Weights of a small encoder-decoder audio transcriber.
Training: soap at rate 0.0031, 9100 steps.
Data: trained on short read English sentences (LibriTTS-R), 26041 training examples, 44.7 epochs.
Rows from block 4 of the text decoder of a small encoder-decoder audio transcriber, named by matrix and row number. Rows with one number belong to one neuron. Each number is 128 + 32 x the weight over its row's rms, rounded and kept within 0 to 255. All counts start at 0. Numbers have three digits each.
After each neuron's rows are labels from the 100 texts, of 14976, where the neuron reaches its highest value: "fires on" is the input token at the peak. Only what is clearly more common there than usual is listed. The data: short read English sentences (LibriTTS-R). In brackets: how many of the 100, against the usual share in percent.
# fc1: MLP up (decoder.blocks.4.mlp.fc1.weight, 1024x256), inputs 0-127
# fc2: MLP down (decoder.blocks.4.mlp.fc2.weight, 256x1024, transposed), outputs 0-127

fc1.53:096153110153153063073212108159147138105103132109163087108103189148100147185081162151140066137110138122093154130127141114151092141076126140128206090121147138171145139164090161158145115140116161069119099068098081171118120107129108133127210107131141104100130117112105144177144103098140090202137111162160173145117100167145162103186116125105111130152107147097162118081133146131142166134127
fc2.53:157142102122178142119153155093132165110205133147134108128118129140164133097104153142141080096078074144075061205116168108112112168165116183084139097128126116096149165123130100117149124172105136159156177073083115156102064156183086173140137142131117070167149142096114091099109135099153117088113130171134123095034219133160183135135087119088131163104170103142148125117099105125102102046136
fires on: "s" (16 vs 4.8); "a" (15 vs 6); "h" (13 vs 5); "n" (12 vs 4.8)

fc1.573:170102115128105100095151097142101097146103097077147105161097126145139146141130064174064175064086077167143137128120093112057151140108122168125129126144084175188132102142067125160105166132108127150096142052117165074136129148067114139090117105064155126051119130100090118138100068118071124086143131160151139069075144115129091139155091140120168168135170082166149129102179111171170159132190
fc2.573:157130077199086134085150114092116098152128109138079129101137184161174129191139157118118110212126190072150072124096101171140136117142101072151108152154189106111101110120181110113156093112177117119157153176075154080163145118124141111134102075105094123161127112154115103126132155155168107193142106109147111185149074103206161119129120121121117131143157122096133102135142156107079128100101
fires on: "s" (43 vs 4.8); "d" (21 vs 3.4); "a" (16 vs 6)

fc1.456:107095149167143067134181120124129156118136125126117075088127065178098166089134091191159127170108068136138175075158140110129121135107096114064141133132104135130066137108135134114084173123097101129166100168100133142091081158154094101090123177091153154084168098128159122020114117106096179155130074118053110108094132114146164126134161163092144094128095116123129116172133084120150109068109
fc2.456:091147116159196146157145146124209167125124140141112145115158132112122145171103185102137072131108190144156083140159108170087128116143081187119142091124099176091144061128098162151149103084116127166133190129115135097126125130120107158176116125191116117120148132148083165121093052096107099147095125108085150122121187120054149116051021096186136146154074120118157069128181115121092101140208
fires on: "a" (26 vs 6); "i" (23 vs 5.4); "e" (23 vs 9.7)

fc1.412:138157118143076141144137170097108181102179141164118122127046150107154170142093089128082140101154175159123060125145149213153099189166121167099064173078082182153121097112142097142133147088103096120157180137097170168103132142151125157103078114107135156098120188081122142133148121136119122165167185092091093119120084076125123148100176183145129208125112137117118086117117111147145137160106
fc2.412:149154127071136143121094136111133106080134146077072085136147139156138085145153089133191183070122188138167125098172149067109126115163156114106122123144122065142086135165089115098175142100155147112067144187072064130131169128139129122089168092123163151125116132185110141160177118092113134144046083105152115040131166152123177110167171086124109089131110089102136078145132160128076156135111
fires on: "a" (55 vs 6); "i" (35 vs 5.4)

fc1.45:131136110115137144140135088185150123155138138135086125105153102128163119193088103071099085096114132113145117138173088137104100090130094125100178123148145218077107120104137163099154093117149130128102076154098052114140123131198148206156135052098104169057091157165116103156169131173065125113137118117110141143115157080078100096161126149091108145181132129081079106142139123150078175145144
fc2.45:107103164100115060171114146082217123050106193139151125137123109133160133142165112151158127171126075136149145118151152108105165133147148147135121158160157156120133069161162132127100155150158117152160109051137183138102124137124157098146172192103111045100183142129163099121106159129185101108119110133100135145153149119123143117129155146189083148149095136165086106133104153145098150086117
fires on: " " (35 vs 16.4); "h" (16 vs 5); "o" (15 vs 6.1); "n" (12 vs 4.8)

fc1.165:127113114143087163109148054114097185160134146106105144157159196095145096110115142143174117149140132126170112078119100109132192219101125116129160161145116138092082105147077083141171104111138133090107088075177106103101125191147086154168107162130187123199122131106126159166114111128142127116125147185107134160138150108127186153138125065125127140151136164137208091088157115103081161100122
fc2.165:138144120116069121169135086128110131117132143136135114114103108077160082084142122123098144098106148150176101111094096164109144086092109088075115109112145121191137112163169141099069076081111160155123100137129113167134096090129166147132121066088130141165199131103118062096130161118161140147118167152126160161108131121096156183080156047149131164115120081093095202172095129149173123098172
fires on: "t" (44 vs 7.1); "d" (35 vs 3.4); "s" (19 vs 4.8)

fc1.151:110099114139175158113140126131107195125113132165093151086144138088103107154119123091084158088134093150163163165144075065156081058085197108135144161119134106097145111105115078094124102143165113093155145102158150149140065110121095175140131108173096101097153140151088121077057112157182099115139135101125139120079135134131157158065106089125140112163107155102054101171118090157133092078135
fc2.151:103129187096178134094128134134197218174100107135101145126102075073097090178177104110115112106089138150177137091126110163108135087059184076135173139147203155139137142191097131069086087117157136118163144083145130093184092098088199152092102089119128094121139132128147106082055105134154176185089124136113184172132130106131100119086178118123139116203155110116111122117083153078120117120131
fires on: " " (56 vs 16.4); "i" (13 vs 5.4); "o" (13 vs 6.1)

fc1.70:104116152123200152077179150146121122146089201125101133092082150103122183190131153106095103119101169139131157121098071133132127135071056113121129107144084104169033117115118113165159105094144119130135146151157106182182129138160125128185113054098153162158168201123120131171159154151070128132132060180156113124095104135053125086098145110143154097152154119131137177158127151118098140141117
fc2.70:072105125118144094127100097050085116156132107093166083148152129174115162101130094099115101099174108108091134136102156064111103121109165113106128157101124130123124129140175168122119097169128092128161131151168198127123204166080170199123124109105075128086128148088090143103093160149120130131101133106121146120171120152125190079143132141149105159107118042140106121122125151056154059125095
fires on: "p" (25 vs 1.2); "m" (20 vs 2.1); "d" (14 vs 3.4)

fc1.54:129160052153062120111163136113147088105120158094060105136111129165123117128185196139119101167103173158084195140077155157089141084112158142100172127081169113097043117152170132140169116165100155122055159151107125136142159073102097057186123118143139102105121114168095149134148171106165119188141153172129089090105114073160131172092054130173133139118151094101127140142094124066122106114151
fc2.54:063093056155163133106136164091097093131092159198097173158080150163088090155133159145105165077147153108110124155159130077117082072160119113071095112193110098135101128066208147139127107086147169135255158171149139152097158115063127105138058129167101109139111138113130113155088136063105137116126163124161142140111131136118101136163102143150164130106157173173117103116086120154187141134121
fires on: "t" (35 vs 7.1); "i" (31 vs 5.4); "r" (10 vs 4.2)

fc1.0:078206175100110085138207103091146128137087102126131085102123157133103158117102060100138078176140143084108105139085133171134122088128148044096153066114084133105101119173124110108089148155055140144125129124092100136087137128133062167120080097138108071135138099110156136154098118152155053130118116127165124117122140122172177102101136130131099138168049111106155126125084131112149172119134
fc2.0:137155100155161142185109108066116144115110193136091087159104151140158169142164162133117154109116147129114141175138093100119143166111127112080152178168169112145171178130110179139101176180132153115192066138142111187163116077160147164164130167116138072137115188160150126085125148134063144146171112180139086167131151172175142103135093086131118146094105130125086096043166170120153119085147
fires on: " " (78 vs 16.4)

fc1.507:193161166119128185099142111139159141089112122102128115166096134116162061184102131122105199117112134157107099169123148159113063133096151118171162077136164094139183108087134097148120145145178102121108148143110165177103094107115141154195186152100174152102124150120163210110127128137099138163088148190133131170106073133143097082113103110078116119121140114125087110107143150098097080142146
fc2.507:139116087119174135094094094132193120124131170049075162103110109138163172168170131122151085102156118102158140144142118095151174130136152118091119070176125140142118175177112130082101147144153067116150110143133184111071120140085144137135082105111101088134131107187119106101129137136155109148144110143105092112149177145080112110132174115192098169070116147097087107073183102101172110084099
fires on: "p" (21 vs 1.2); "m" (20 vs 2.1); "i" (15 vs 5.4)

fc1.282:108111159177156075079101118171111100097118141164114104104065104170155083156099176067108147170147115152184113095107123081122143140082147098108117112129059173136142110211168098141172087135122120093139127091130144164091114156126165159089099088064092110152098082109089159137171123163125103120155166143141171133114125115130122138139147167121144091105138155161109055134104146086146150114125
fc2.282:102132121116089156136112117090083140092144043112118167101125094109152093101164087059063075099149137144205118120114074131086123145091118121133149159145064136116106132054113112081117104125145079131119115130111100074109148186121090158160091165144098115143162179162162127112031088111104134140083132145102147222125117108117175105140130162100129180159120115108195135138139122107157127093128
fires on: "s" (67 vs 4.8); "m" (24 vs 2.1)

fc1.58:142113165182107169139112169104130129083135211078123106129130158113130093139134186157117109115158118161114122093126106173112082099162137079043148144089066180053148159120119085172131154123185125084170103096102129190155099138114115129132129086128080199120119107147132112098178156067129105122102098143122113085153139096150128124101125160133139132142132145118149126107080183104134077105121
fc2.58:145112117113116075093126136118112115199192128121192160146185141184151164150155090078104127206120089122131191063152068181158127153140129141113109111109164122177162079109177127137139129145169174172157147108098082052124108096157135090112124127110095163144105157177168157190109149132129125108148109137087194195104104137128110141201137146141100114111110196100179123148081162112162182082121
fires on: "a" (52 vs 6); "e" (32 vs 9.7); "u" (7 vs 2.4)

fc1.610:128162116102112113088101159162141097083084117083133099134148141138085125184106152093175149135175175076116129186162112141134142133093066103160195167116152173106161144151198110165138103187124204119123129104078065165154198155085112148152112116120139147166099142121160150155104111137135179108148112193104154105129135089166144136124084093173069130149168133138109147187112174081133151135178
fc2.610:064148176119138159161113138104184162106115114081153135156170113167079156159115112129131126077156106133122159137148149093125142078145170106084123111103141139113157088109110087147105151100126148190134148156207132118133061098132123173149122098127142168127174108136112140061069063086089182167127114120093108081050116157152132133113126080134163075122053121164151101116156145139193148136097
fires on: "t" (95 vs 7.1)

fc1.148:158119040055118090133125132089112142123139107122075071134159128142205150106129108132056070152125061137114125111120134093112167139088091073130120135100139118145121125126115131138029185159128129145184126092177171134131071089105085125166120119079098106128150151137107125033153190138177104136125126125135134166101122096117160126095154106146150162121127112114146096112139154119053143089107
fc2.148:152090183133109102155090120156110107090141156162133137130114116189194094128182176055105065098164070099189095118145150091118109157161126076112141165195106132128148097131134134146175123202115076102165132120216117093148161114154089134113107126145126161139110109152082171132183097107134160225138207159179112088076154116151121084084135097123099121096182110122091152141123116113148140103130
fires on: "a" (49 vs 6); "r" (11 vs 4.2)

fc1.50:087146086166155153087106124070172126146154156118098163099078134113068101160171163124081132075158159108152135151118118134134111090153088123111122170121148117083030163109133130168056121128137163086141084138146135144173121110060094152132110118092100082098106086231110150128170129089139071157151175104149125067143155151081170109085100153104113126119119111097095151118152137111148111143118
fc2.50:123104119107082116115067134182110161156226104175131033101166133097153120151174145157108122177145185174107071152067187128160133086182109140116180180143101150109086121138147163135084138161102139156145096137171168109149109106164134139105093154128101152164131105147098092096149110128185133166123086125147105160230126108137079109174165179088085106150155150076131141072150104133154192196117
fires on: "t" (85 vs 7.1)

fc1.213:159151116084100107029094139133101135113145167108112158189133178088158098157175128113124115110121163116094143121184079090146119166163101098127124113126077113151114128088181156101151050105042048142083135157136057082189125104103126124162115129103156147087094116129111136142093143167173159170131135140144138131086137169118167128123076163107099162129144144135100142125110130126111135160104
fc2.213:038156134136059128100187077158209072201131086118058107106139199168161126136161129106092086158108164144112144144080120125129137120105165104114117122099209154124112127122140140131148138083152095118121057152143096148081092151106137157152140143112115100112100101119102148123080106091129090070144170121157127108122107136117114082087155087136145121140222075125136180171095116165140127124226
fires on: "s" (63 vs 4.8); "h" (13 vs 5); "j" (9 vs 0.1); "b" (9 vs 1.1)

fc1.505:144115161106087063113068125098150116181078158139093083108166167188106117099100109120030139133118083092099121133096132096164132138154128074169175170144140050162146138099148101119138194118168133115105069164084133077090121112140117131114094100083125188073085155102138154126148089096146077166092149125092084095103173151179156118129160165091140164098141140148133075093115083122157116135161
fc2.505:115135150091151147155130088108127113098107179114140105102159127142141129125148130201148172155140185158051152148132205166091121202130103128090219138124082171171145085158090059179117192110134114135101177160102098130129146095141114135131133105111154133098104084147136158146143187133071079097171117150136154153126135094190121098148144146109072092105111171134131178163095154097154131148130
fires on: "a" (23 vs 6); "y" (22 vs 2); "c" (8 vs 1.6)

fc1.196:138084178072141134062165129108104153047139094120080135143108132181117120192116162154180137079173162091084125129112151136142157107168136128071083097127181105114191148130127103089121148126110132087113113181077093112114109093130126124086180128121116145131129065139088116153070133103159143173123127083113135106111114127153137107103086097070114120108164146097107141160117153124076146182126
fc2.196:105144101112109125141124133156174133137095183180115133088126134179110120099159142156085152140137103110162130096151135113104161118146173116187143147150117116165082148136110121085140131138210187140106139140138147157131087139140173120091083139047103183097153143115121158114182094133087120142107128135094109137199142059087061117176113140112082098159083090118167047059115099137090207155157
fires on: "s" (100 vs 4.8)

fc1.547:165098161112143096160139116102095130129129170077072152101076096099143085161118094088079177133137154129154143115109141102200135156173077138167153088112144145116063139122158093092127095117122144112123117147130092055087108098105088147122096081151132172140132158058138117107183095142191164117103117201174111123138123161174100140119079124149112132219063116087112133095123121155154115102101
fc2.547:087111133104176130118099117114144106124117145090124159150134161191098073194153117151143145179072117135059149197116157188166114089131075108168131115167081130138175132141163118116127100159148173127126115112113081148145073146118129126143102131143125102140126145126133153143093095061120147120127148103140077101151115106140126104115138129120111151169173158098076114119094093138150163118144
fires on: "s" (66 vs 4.8); "t" (27 vs 7.1)

fc1.39:150092108161122136084089099124069085146118105120188088106127089120160122191155174074112142116103128114139128119067063191139107142162089147148111207125086125103099159116071141130183151097140105080105171173128144145151088138133128146105101152153165169081102193129109152114156119138180090107155128055162135158108146113121111100182140094118149090114129169107099107102123083118111091136119
fc2.39:122097164162089172107137104082145190184195158166209145079130185130129162122138144116130142100128182109165174127177183164119117104071132155148150135120107108165066130064030114126129129174145138085138172126152144123139168152110112138070127156120135157106136118114149037097134119091141163123077095133161169171150094104117109114112147125072145141123138121074122161184082131104149105084134
fires on: " " (46 vs 16.4); "s" (15 vs 4.8); "h" (11 vs 5)

fc1.537:135103121112150080099167055044139144103086179141124099125118099130092174188094131131075107110098078059088176111114114109088148173160108124163082111162088186129128121112104125137175117107102139127173116112147151120075181116113156116101136118080139152085153073117131150092133148049179151098145157140091123120117112166095191155139094179135143167113121118110134120125114148134121151119126
fc2.537:129115131090127110114105157121121132112103118138171143164130186149126196140068165190087159136148073129115102150162138079108137127130173135093169126148147134103162181133103128132101089145167084088104159130149169118122110104170076175158160166159214114163141159112169145132095168141128136099147160145151094203123112095125135098117084137105150123086162113074154085129141131134159096159111
fires on: "p" (12 vs 1.2); "m" (12 vs 2.1); "r" (10 vs 4.2)