From a checkpoint of a small encoder-decoder audio transcriber.
Model: encoder norm batchnorm, encoder depths [2, 2, 4, 2], encoder widths [128, 128, 128, 128], decoder norm layernorm, decoder activation gelu.
Rows from block 2 of the text decoder, named by matrix and row number. Rows with one number belong to one neuron. Each number is 128 + 24 x the weight over its row's rms, rounded and kept within 0 to 255. All counts start at 0. Numbers have three digits each. After the name is the row's rms in percent of the matrix's.
# fc1: MLP up (decoder.blocks.2.mlp.fc1.weight, 1024x256), inputs 0-255
# fc2: MLP down (decoder.blocks.2.mlp.fc2.weight, 256x1024, transposed), outputs 0-255
fc1.720 100:090160123175103132123146126143107107119108160108095156138145154148151113106135105116137113128145112097134078124129138116138154126101142149094097107116115128107105132098099121152155143126157100162148148102104138109132139148122144181120097118132075111149084071116072096133143123074097149121115144123132141167132095150113089115119108130131075112121110142151118108140105094123148127113143134150121150126136134124103153095135146119115130084123142125131145134121108111143147155155089151142107157116149105128124178142168123120141157111160102107141128142158126136099148167142124130224116127120189126141101080119152105085085126122139123109140096105149139125072090118132082122156117131161106166121112151143100100120119140132144108076109138134149132096164112147151174113084083116
fc1.721 094:102140104139125114127149067120104103127121138075144095154129136147150143147127142149155154162108116139105116156077072152139121097152133082108126149157128103133115147105145183123109090126142169133180113104137142092107108099116149168114113125102114113130111200135109138121186112123173151147134122100131096174128126118097077122115146159141135136130146102102160131086139157139144101081124135131105152145095107186123086081119159130119162123153103166104163115082132106149133120155131099150147129108143146110187149102102143155115107179071143053125129113130132108144126134085098124130126123136114101099104135177139137130143133144152124130170131130125159119104129150130122133124115122159107107133105124135122119108147134128145113114096113141154111159154143147107114134129107121
fc1.722 110:101143152143134123126137099099113072135124133143137074146141105159115154147133155105186138135149133127096141106142093110154142126142149089104143121097090103100122169101137126137138115161151175117104110134125073179103135126102132113134110112108131071141134084171111115159120042147137159106095117105145106114095116172145117068121153091137152119151114147124104126116116144114142127120096141116114136109113133169119141130142172128172100105160114137131115173111127117094111127113096078120091136099106102107132120159120097135101103096145098128107152142112114161125174137142159153141163086128150158124098146144130143125111104128110149148118122146130116131163143100166168158141127114108097133150139180117096157143105125113102178122135132151108135146106143114099146109138123073
fc1.723 114:179089137106114134135158135090111129125091152123102115153104122107132094130161110110155156091139126155118067161098123099129090091104090130091123157100166119165106131112152119144132110131136068138144157124120119140144137142116126127138114149095125099146113111162081138141129123123106134127114118140153119112153142120136102130127141113130137087112133119131162150119156134109113148108120155099134100102131152145116136102112141080149123108144147148117113120138127150129112154106115126102105114111119107150126148109133096168162175096143134099134174151116121164145184156099132125125086165064128152118111165125109103122137094132173130126118133152137083133115110148110094133176131114140125092161093153106078078118165158064101094147119085129074121131128182172159146099110130161
fc1.724 102:129105135124105157140098163091103144139136135120065139066153107153116121120101148099091137137148115111085107095133124108121096168100146076137136151129103114109141140115143159117173114122125127141123126127165149110155188097130115128128123103173101113116111145149095152109115159118111164160143133111136123141085141108118099130148063085102147133108132138104084119115144122111136140134166151127106100139127126124082099121173140153110102137142125166124163152152143117152144107161121103131126131107116101091079132131116139123147113088119124153124148138116088110082124127107132114129104130129105112146125159068146193106095163146105143115151140143131104073099150132126133108145114135098089113094050119122119116169147128131104093066145102141104117138148135145127099104127160118
fc1.725 104:126146130132095128077101138095111165084152124128111088111108120124164091165159114130104122157105125115122131103121112105123120130139114116193144094096127082114101109135124122158136138113126123103109162102145161080112083147132115135130066102099146137089147089110130108167106123173097101129146111120105143103107143117086095112135114120141142145150142126170102127167078051189110127166154082153156169115094093127172138112122118120113106120087165121162151130148147138107119152111122163117121146124114132145141100116127125111153121131121171117149119099134113128149135137148138118134120158153159097158096131161124148164113120136123137153122121178143140145158129083109160133093111129094146119101127115160106105127166136144102072147103145147097102111101103147125118116093132129
fc1.726 098:118150120138134101114064152120119130102171134145077119135158109134111123103141125091116115150156121155161115098148158093131127142113111081121096159148153126159140139114092128125169156124135128154126158129113144104153109140086134068178149112130137148152090107133158102136149138130181113123147141121147122102146141163131139112123129100129096144123120142101133125160087105166133106154116176120093095166082119100131096120107163182132116160076139158129111112159138157118131115111130099114170120151122162127098119107104077174170137131121117078177120118122115163085096146087130142127180124102112099104119145148074136151129136120110154079118118114120134124122066149111109118126097122127094104125124113125110151161120137100143090111163122107113123136145136079139101134130134135
fc1.727 087:143150142123099168120137158162120138113124138123126138140103139115136144108111143142172140140135132117113096091158140117074125121112075155140162069078131145129135128096116127153115148133111094127129148140074105084097116128124135141112137127100112161144085127077110116087158083148121132126129172131139112115131095103164148113141083172140118133130187145119099086155112146179161137126159149116137155128121140127128115101088130095152140146155110137117143110144101106124156142087078113133095140113141155177130150122118135118134123090163145131139125136188183140138154150133108126112139151097130123137137099103144126132154134121132111110077136115122148107162121102147171102099091160207112096138120097123129167150149118168148118153122171134097101157098145145128154116094105124
fc1.728 107:071142153086105115150146142133108091065136125091128172115125138150151122113120100122123115126182133104142151111118101120155127086157152109158126098131140176135159147104143121106101096130162158087103090113139105186109100087120107142134134140094142071155125107153108121108156113179114146137097119109116104154162079084114140132139143103130153134154174107128105119119117120125097175092132141104154120133129134131170142168081133137129133139064167154171110133110126111105125109160125118125070123152135111128130128125109131155126159106098091177126132099142130155170156121072127137120114165114134108093091121122128115168148126128135136095142102117124116119141138099087142131105147131143125123127121112151114169138084150128153104160141126156126158134151104164146109163114125115
fc1.729 091:116115151151105145144122133132084136108137123069145147126128111151139097173174133127143096126122112131140087183099102117110144077143156145108137115110149131134114144122154131146119163112147126128121146132118100106122152154142149130117175156140140192117112089106066089079127105167124077139087107153140188133105110134126143127128137126099104141112136114138180076134120162109138143110120121144120082140091148130114127117120082150121135157127136111148124105129119167115094083153105113136125129136100149157173140125134122157108145112147130143138142098130118143122209097137120099142127152136129132170057117169114119118113119144111148104173133134161101137138154129125103105116085140103146150138108138146104128106086106175115105098115126105114119134130074105168159121134087109
fc1.730 109:172162108111098127165122112108153145119114135103128149137093181168110128125153156170123127149133135123111133074112141142096129131114175154120137123133122105130133102118148147109107133144146103141131114106140145115143108093127126139161100090115120112083137138092138146067119138090116136101175128133135147151122122139104132120113145113152127116197147133165150138151132139188136179121110114130167154132179140084168125127116142158098088102117125144119132119183136185120174125143098118124133074117109156111125146145102119161153108151140126122128135127144174144128097067139121117101112144143074149119163166166110132094140132149142130116095093104146126128101118142148162089151111126124144091137116091141187141146182107141140113137091129117106138123153128147144124116143060140
fc1.731 098:135149126150107098138131111161144101092142107089146131146112127163123153114121133105109163126056111139127131136148130090136118119117098130157087155132103155089138116092176104091132091119146105107133128164155110114124119117125129120112124111171126115106111167135086124188093121116139124101143092127164110130132130129154123163169108102058139169160124133151086135097140092111111137117152090132075151143107137122141157111143153159116126163110087171110168127159136097130129120109149127081060121101117131129150159097127142117153095137136140098136108144131066134153147104174182075123135083116145115137144128140170112109141148116132129108111113116100133133157085124101101082142142103156103128140150111087125164118116157139101156134149126145122120133102104141139139121130125159
fc1.732 102:121157170132162108138144161076123137103139133135114121111145126102093143108138115129137118164126164100138097123092136068119091140106142135153095099131161165086140130132094106146107097116098136168048093144155128130117113085108153136099135148106118082140130125129142119146132129141127111159081081151102102131111112178094131149135134123157126113147131119125145104103169128120150107106078119132105117143161115140157134130088143141133092152125093166120159135124139183100163105140174122143131094123093126121127131125106141118173184153161155089153124115126126149147137100158160137122130104079118122154146112116160128103115094130105119133142108112130158109104123143086154121192141129129138141139147124101111071093155071126151144133138148116122161169125145091117136145126107098
fc2.720 098:112149169152112128107156175086124119148118145162129105109149088125148120144108141129109124145147131132106117093119120094087119097112162126103121149117077120162129195134124153100105103119103135110128110104151145115148095132116091124148150193140139124139094140068121102095164114121094122155161143119120132146180081090103144141110111123122088123131128130135110148129133097127117093155107127122121160117118170120173158111137139163135123149114085096146095120097125158134110137145119171092153120121130144119137119122103160175180154108148104165098113125124134142137069096139109120119150109111161125140107154092171146148126085142110155119152175131137145149141083149122137130150166187130111142142142131101156166119176176136161105095149113110140099146139140160113112131122155128
fc2.721 098:096126103135130129179103137133120136111122097156117123141143150119118107077146141147107143124118095144105140107136132133108138154119134124144170125114092098139137122115061123127143080110089139092098114122112106117119167135125126118189139157097120151117151150125129150117119096089165090146150163111135118132106136136160140137174140156151122102147139137092119111119118134189151131091095166147139125100121079138142168150110097138098126134173128151068122141052119101123126122116180103125132162118145158120136116150115134129112125162106121105137159134141130090104145111118158168144114107109150135111129084117123148096105112141160118113154163141114115096088123104104147145121123195113128114151115164103120099147140145141158088120118176097116136133062127117141072163159135161
fc2.722 101:095166105108092156128152137164095178156115088146111121130127109148111114140099108136121087135101161138133111087121116137126119128150102105122157071106115136129108127132121126121070097131172110148145092094176135132162098111159147116124095129134122134139111096135071087130113127119154140147137133133117118143122186111134143125135121082125135186119089141161140153093121120118136151144123091102100062094138125198108115133086103099151143117185136100135141118120146116113138145129111099115117119125085174092168095096153122111103117143138099149132151137147115147140122118112156167146168108124127121117131092185126128096169133127127151092125127136187102147112149115111078145140142120122113150132128152133123067122156144128126146118119113150120132128105087140138189119136124132
fc2.723 112:159140088128150153134129132142159108127135109120158141151115131153109145121143134119048185150117104093092133083128135144099158163131133152098129160141156113069155133132082124100146181131110116113142141100116120164184163148098128082137116118130125127154129104157131117082142138109140154107139106123153103110136142079192102130082151144123143139114130129138136130124156108145101143101118102195147157139142152140160133138125084112117116107119180143121143141180146123163153119111109116105101153141147115110124141169139177136143108163151136129149164126118114176171129144164115118161119102097122103171099127122119110158165117136140134134171113120191122134113118099121141123125124129107109116160121143107115111113092133107143134117126120158113131166115153130125074141108077149
fc2.724 097:105156120110145134117118141082110121102096125112084128099138130098154096168087132165151116098101068109141134164101078132158095135131145108130146121103152146088144117129117119138104126128107167128100135119135094134111099105128083129080130120115140156145160104094162168114118109101153120119130107150107165134152158126117126131155108167137148149182136113118097133115156142130087110095177158128152126194121113180108115154160121167107116167134113147133138169087155103136151117150154157151122094066134134120145103126150139114114141107140166126124131145166097150106126168087095132112113120123097126128145153119135120140097135137139136109151171117131130115105111144143108115144145088092140114101071138119094164110134088096106104136112105177172129110109131133144095088148131136
fc2.725 107:114150118193126130128105103189122094151118098149173118153119137125165179095139130110165078166160126133143157124133145134178084126101061146153089137125162111131126113134170134134125169132124150157133103129125130122139143109099121156141137147155143136151136136162137094119103085113089149145095174119157173140114168102140106105136147141105127108077177141077160120145140141126145141145126135102087130116128168103144122141129109132173135134133159069102145110118188138189130159132151109127135138098096148150111170135125110144143157120138151135140101117105134110122114126120156130100130119132104158082086109180134133129136116106131116118106173138092128131134113136146140175128160177136131149150112118112108111120148168113169145135139142142141129125146114090139165125139129132
fc2.726 100:095109159096138104128111115117161171093137116077121097150132084109088090136099103177142164101123141120134121153144125158181127131101092134133136122147153166154128139126107173144138133182148157118078131135086119139123100124157082083101144142138129135118145157171133133099118066135106131119121121107119158150168136120164127146086149151127161132125167138123102107094144110154143115126137118166138131104106117150128112099110148105102116101133103115124096084111162179144156126140154130140090138141135149123113117094109100128153169134122153135156128148137134097138138101096151105130111129118152136147138113102134155142139165135158136126115191115077080127098118131127141102080141100134138122152159088137108112114112162153117153196113163125120155160147131102153089118139168137
fc2.727 092:134156081147152102117129130087135140155104121140124093109146116126087091127095135136113116105124141148152148140141124136102143128145152097131138125148177168097142153144123107169140068101156096123145127118126088130153135137116132117104143098101123151105140139151163123101105104143143108113108110100160093115115140083110171133152076096102175125106115104091113113077143117078148168148154106148126166135112129185108169129112117179115122146168128164113092125143148115135131107117113130121133083142090133147161150145123123152146103133115157122122086100116165136120115144107109123119094104149131137062127131095164138158139119105192126078129125128109082121129117112160127119084151123103136101162100125157138106088127151175132122131167146098130139115123111105097135093166123086
fc2.728 108:097150153128106142119121068131121136164139103162125141172104129160152165155134149128122120099131095158137132153093114151126135123141120161153105136123141149152144154134085103154172149109137174104142149144158131110131154086101144151148130118100081108118129070142125174117128168122162106120147128149140147127137107113130129109136148117129136109132079149100099166127100177159114126154124085117133116109174148120137164148143134121141095114108149115118123116093128107160079140125147169145056088122100123119118114132132136164114114123142102149132129119129096121105135111131091143140121120142104156149082182115179112138111101117153125070080176125142097169136118114128057142130055133114111133147089134127110136157094163104116130104128122121100127112156097147123148150113141120
fc2.729 101:134113134140122158105094102143082107175144120144118136135167138129128129151147118083088116146183152152176064129111081163160113107145126090128123126120122117141116147130148131170139146099106110115147094124117127103157132104130081112099152162102109157095064111148113161161115133141176165126104142167115139159113166168124145103113112097139129111119130079127139102159119174169123129158159143123098124130100098111152142122131135122133123148132109071087149153142121138139174129133100134132170090140141135120143093145105118115152116120164145126158095102181130133072162158105172139150182126134096133129114143123115167111103128082125104120135118153123110130118114153119129135141139143139118134116160119083124097122111087129119099102158134109121130108140102159140126130072102153
fc2.730 108:159118094091098159092151120109135104138112140178127102123141195129109111137158174114114083163153131106118118126128119127153134089125132151109149133127096122110083132127125116098147109141129125179137126116111148145119148122109133149142098120096113113148097178093139153065099141133135118103141121115131158132163098096131200113113117114144140192108097123112140116146148134075174124163126121151130162127134108099086113146145077087136114076131138153139115131119125129156140128107107099135096135153129116120132112153140140107120146097096150110121087167120142134108152090155128099104152143135075112112132151111087123133178164118095121147160174118126121136119106105093155164120114144094147102114099114082139127110192119132141138134132121154111105144143144137095141144179103151
fc2.731 100:149158142153130177173099161124138119167168102153094142142149122113155098127093126146085149126150152118147122148121139112166151094124144103125121119142124131127122139149108178117126192122134152115153120114067141135133115107093129094144087104126129147129117163063104104142144135129083115116126163098144129133151136095121102108059128135141135093099096130137101124148156109127138125165133150106178185113145148131142126131110129146168097127129158118089171159137113098131151112061107162139159098105141126151142147135126144074101148128122124115122099166102136118133127120113139145139146124148125158107136121118160119129114180121161134185122144131118120117063110131150140088139137132133132135088112077155138144140121138095082133133160141108152142127130168104179112153119165127
fc2.732 104:147140104139115145121131164133076157132146154084130132087152149096113120147106089138145131119164120084156105114122109123184120154121107145162157142113109155141116111126099091145157158073104139137116118104148117132124122106162150099121116142105150092156119092148115125113101126132113119110097132149139149106147149166177181133144128131134126085123097088142150128132154098138126135136139105117143127102146085129128169146150134094131132135108169094115146080118169152112120076124141163122172176138113137146116124118151137080087119122132127145137179157154111065118126174123153107114138075159130140158148100132128131139156068185124125145132096138108148101160120122083125121095147134137144153101146100121130102129124107121104137099149093109148181102100113165094154143136123121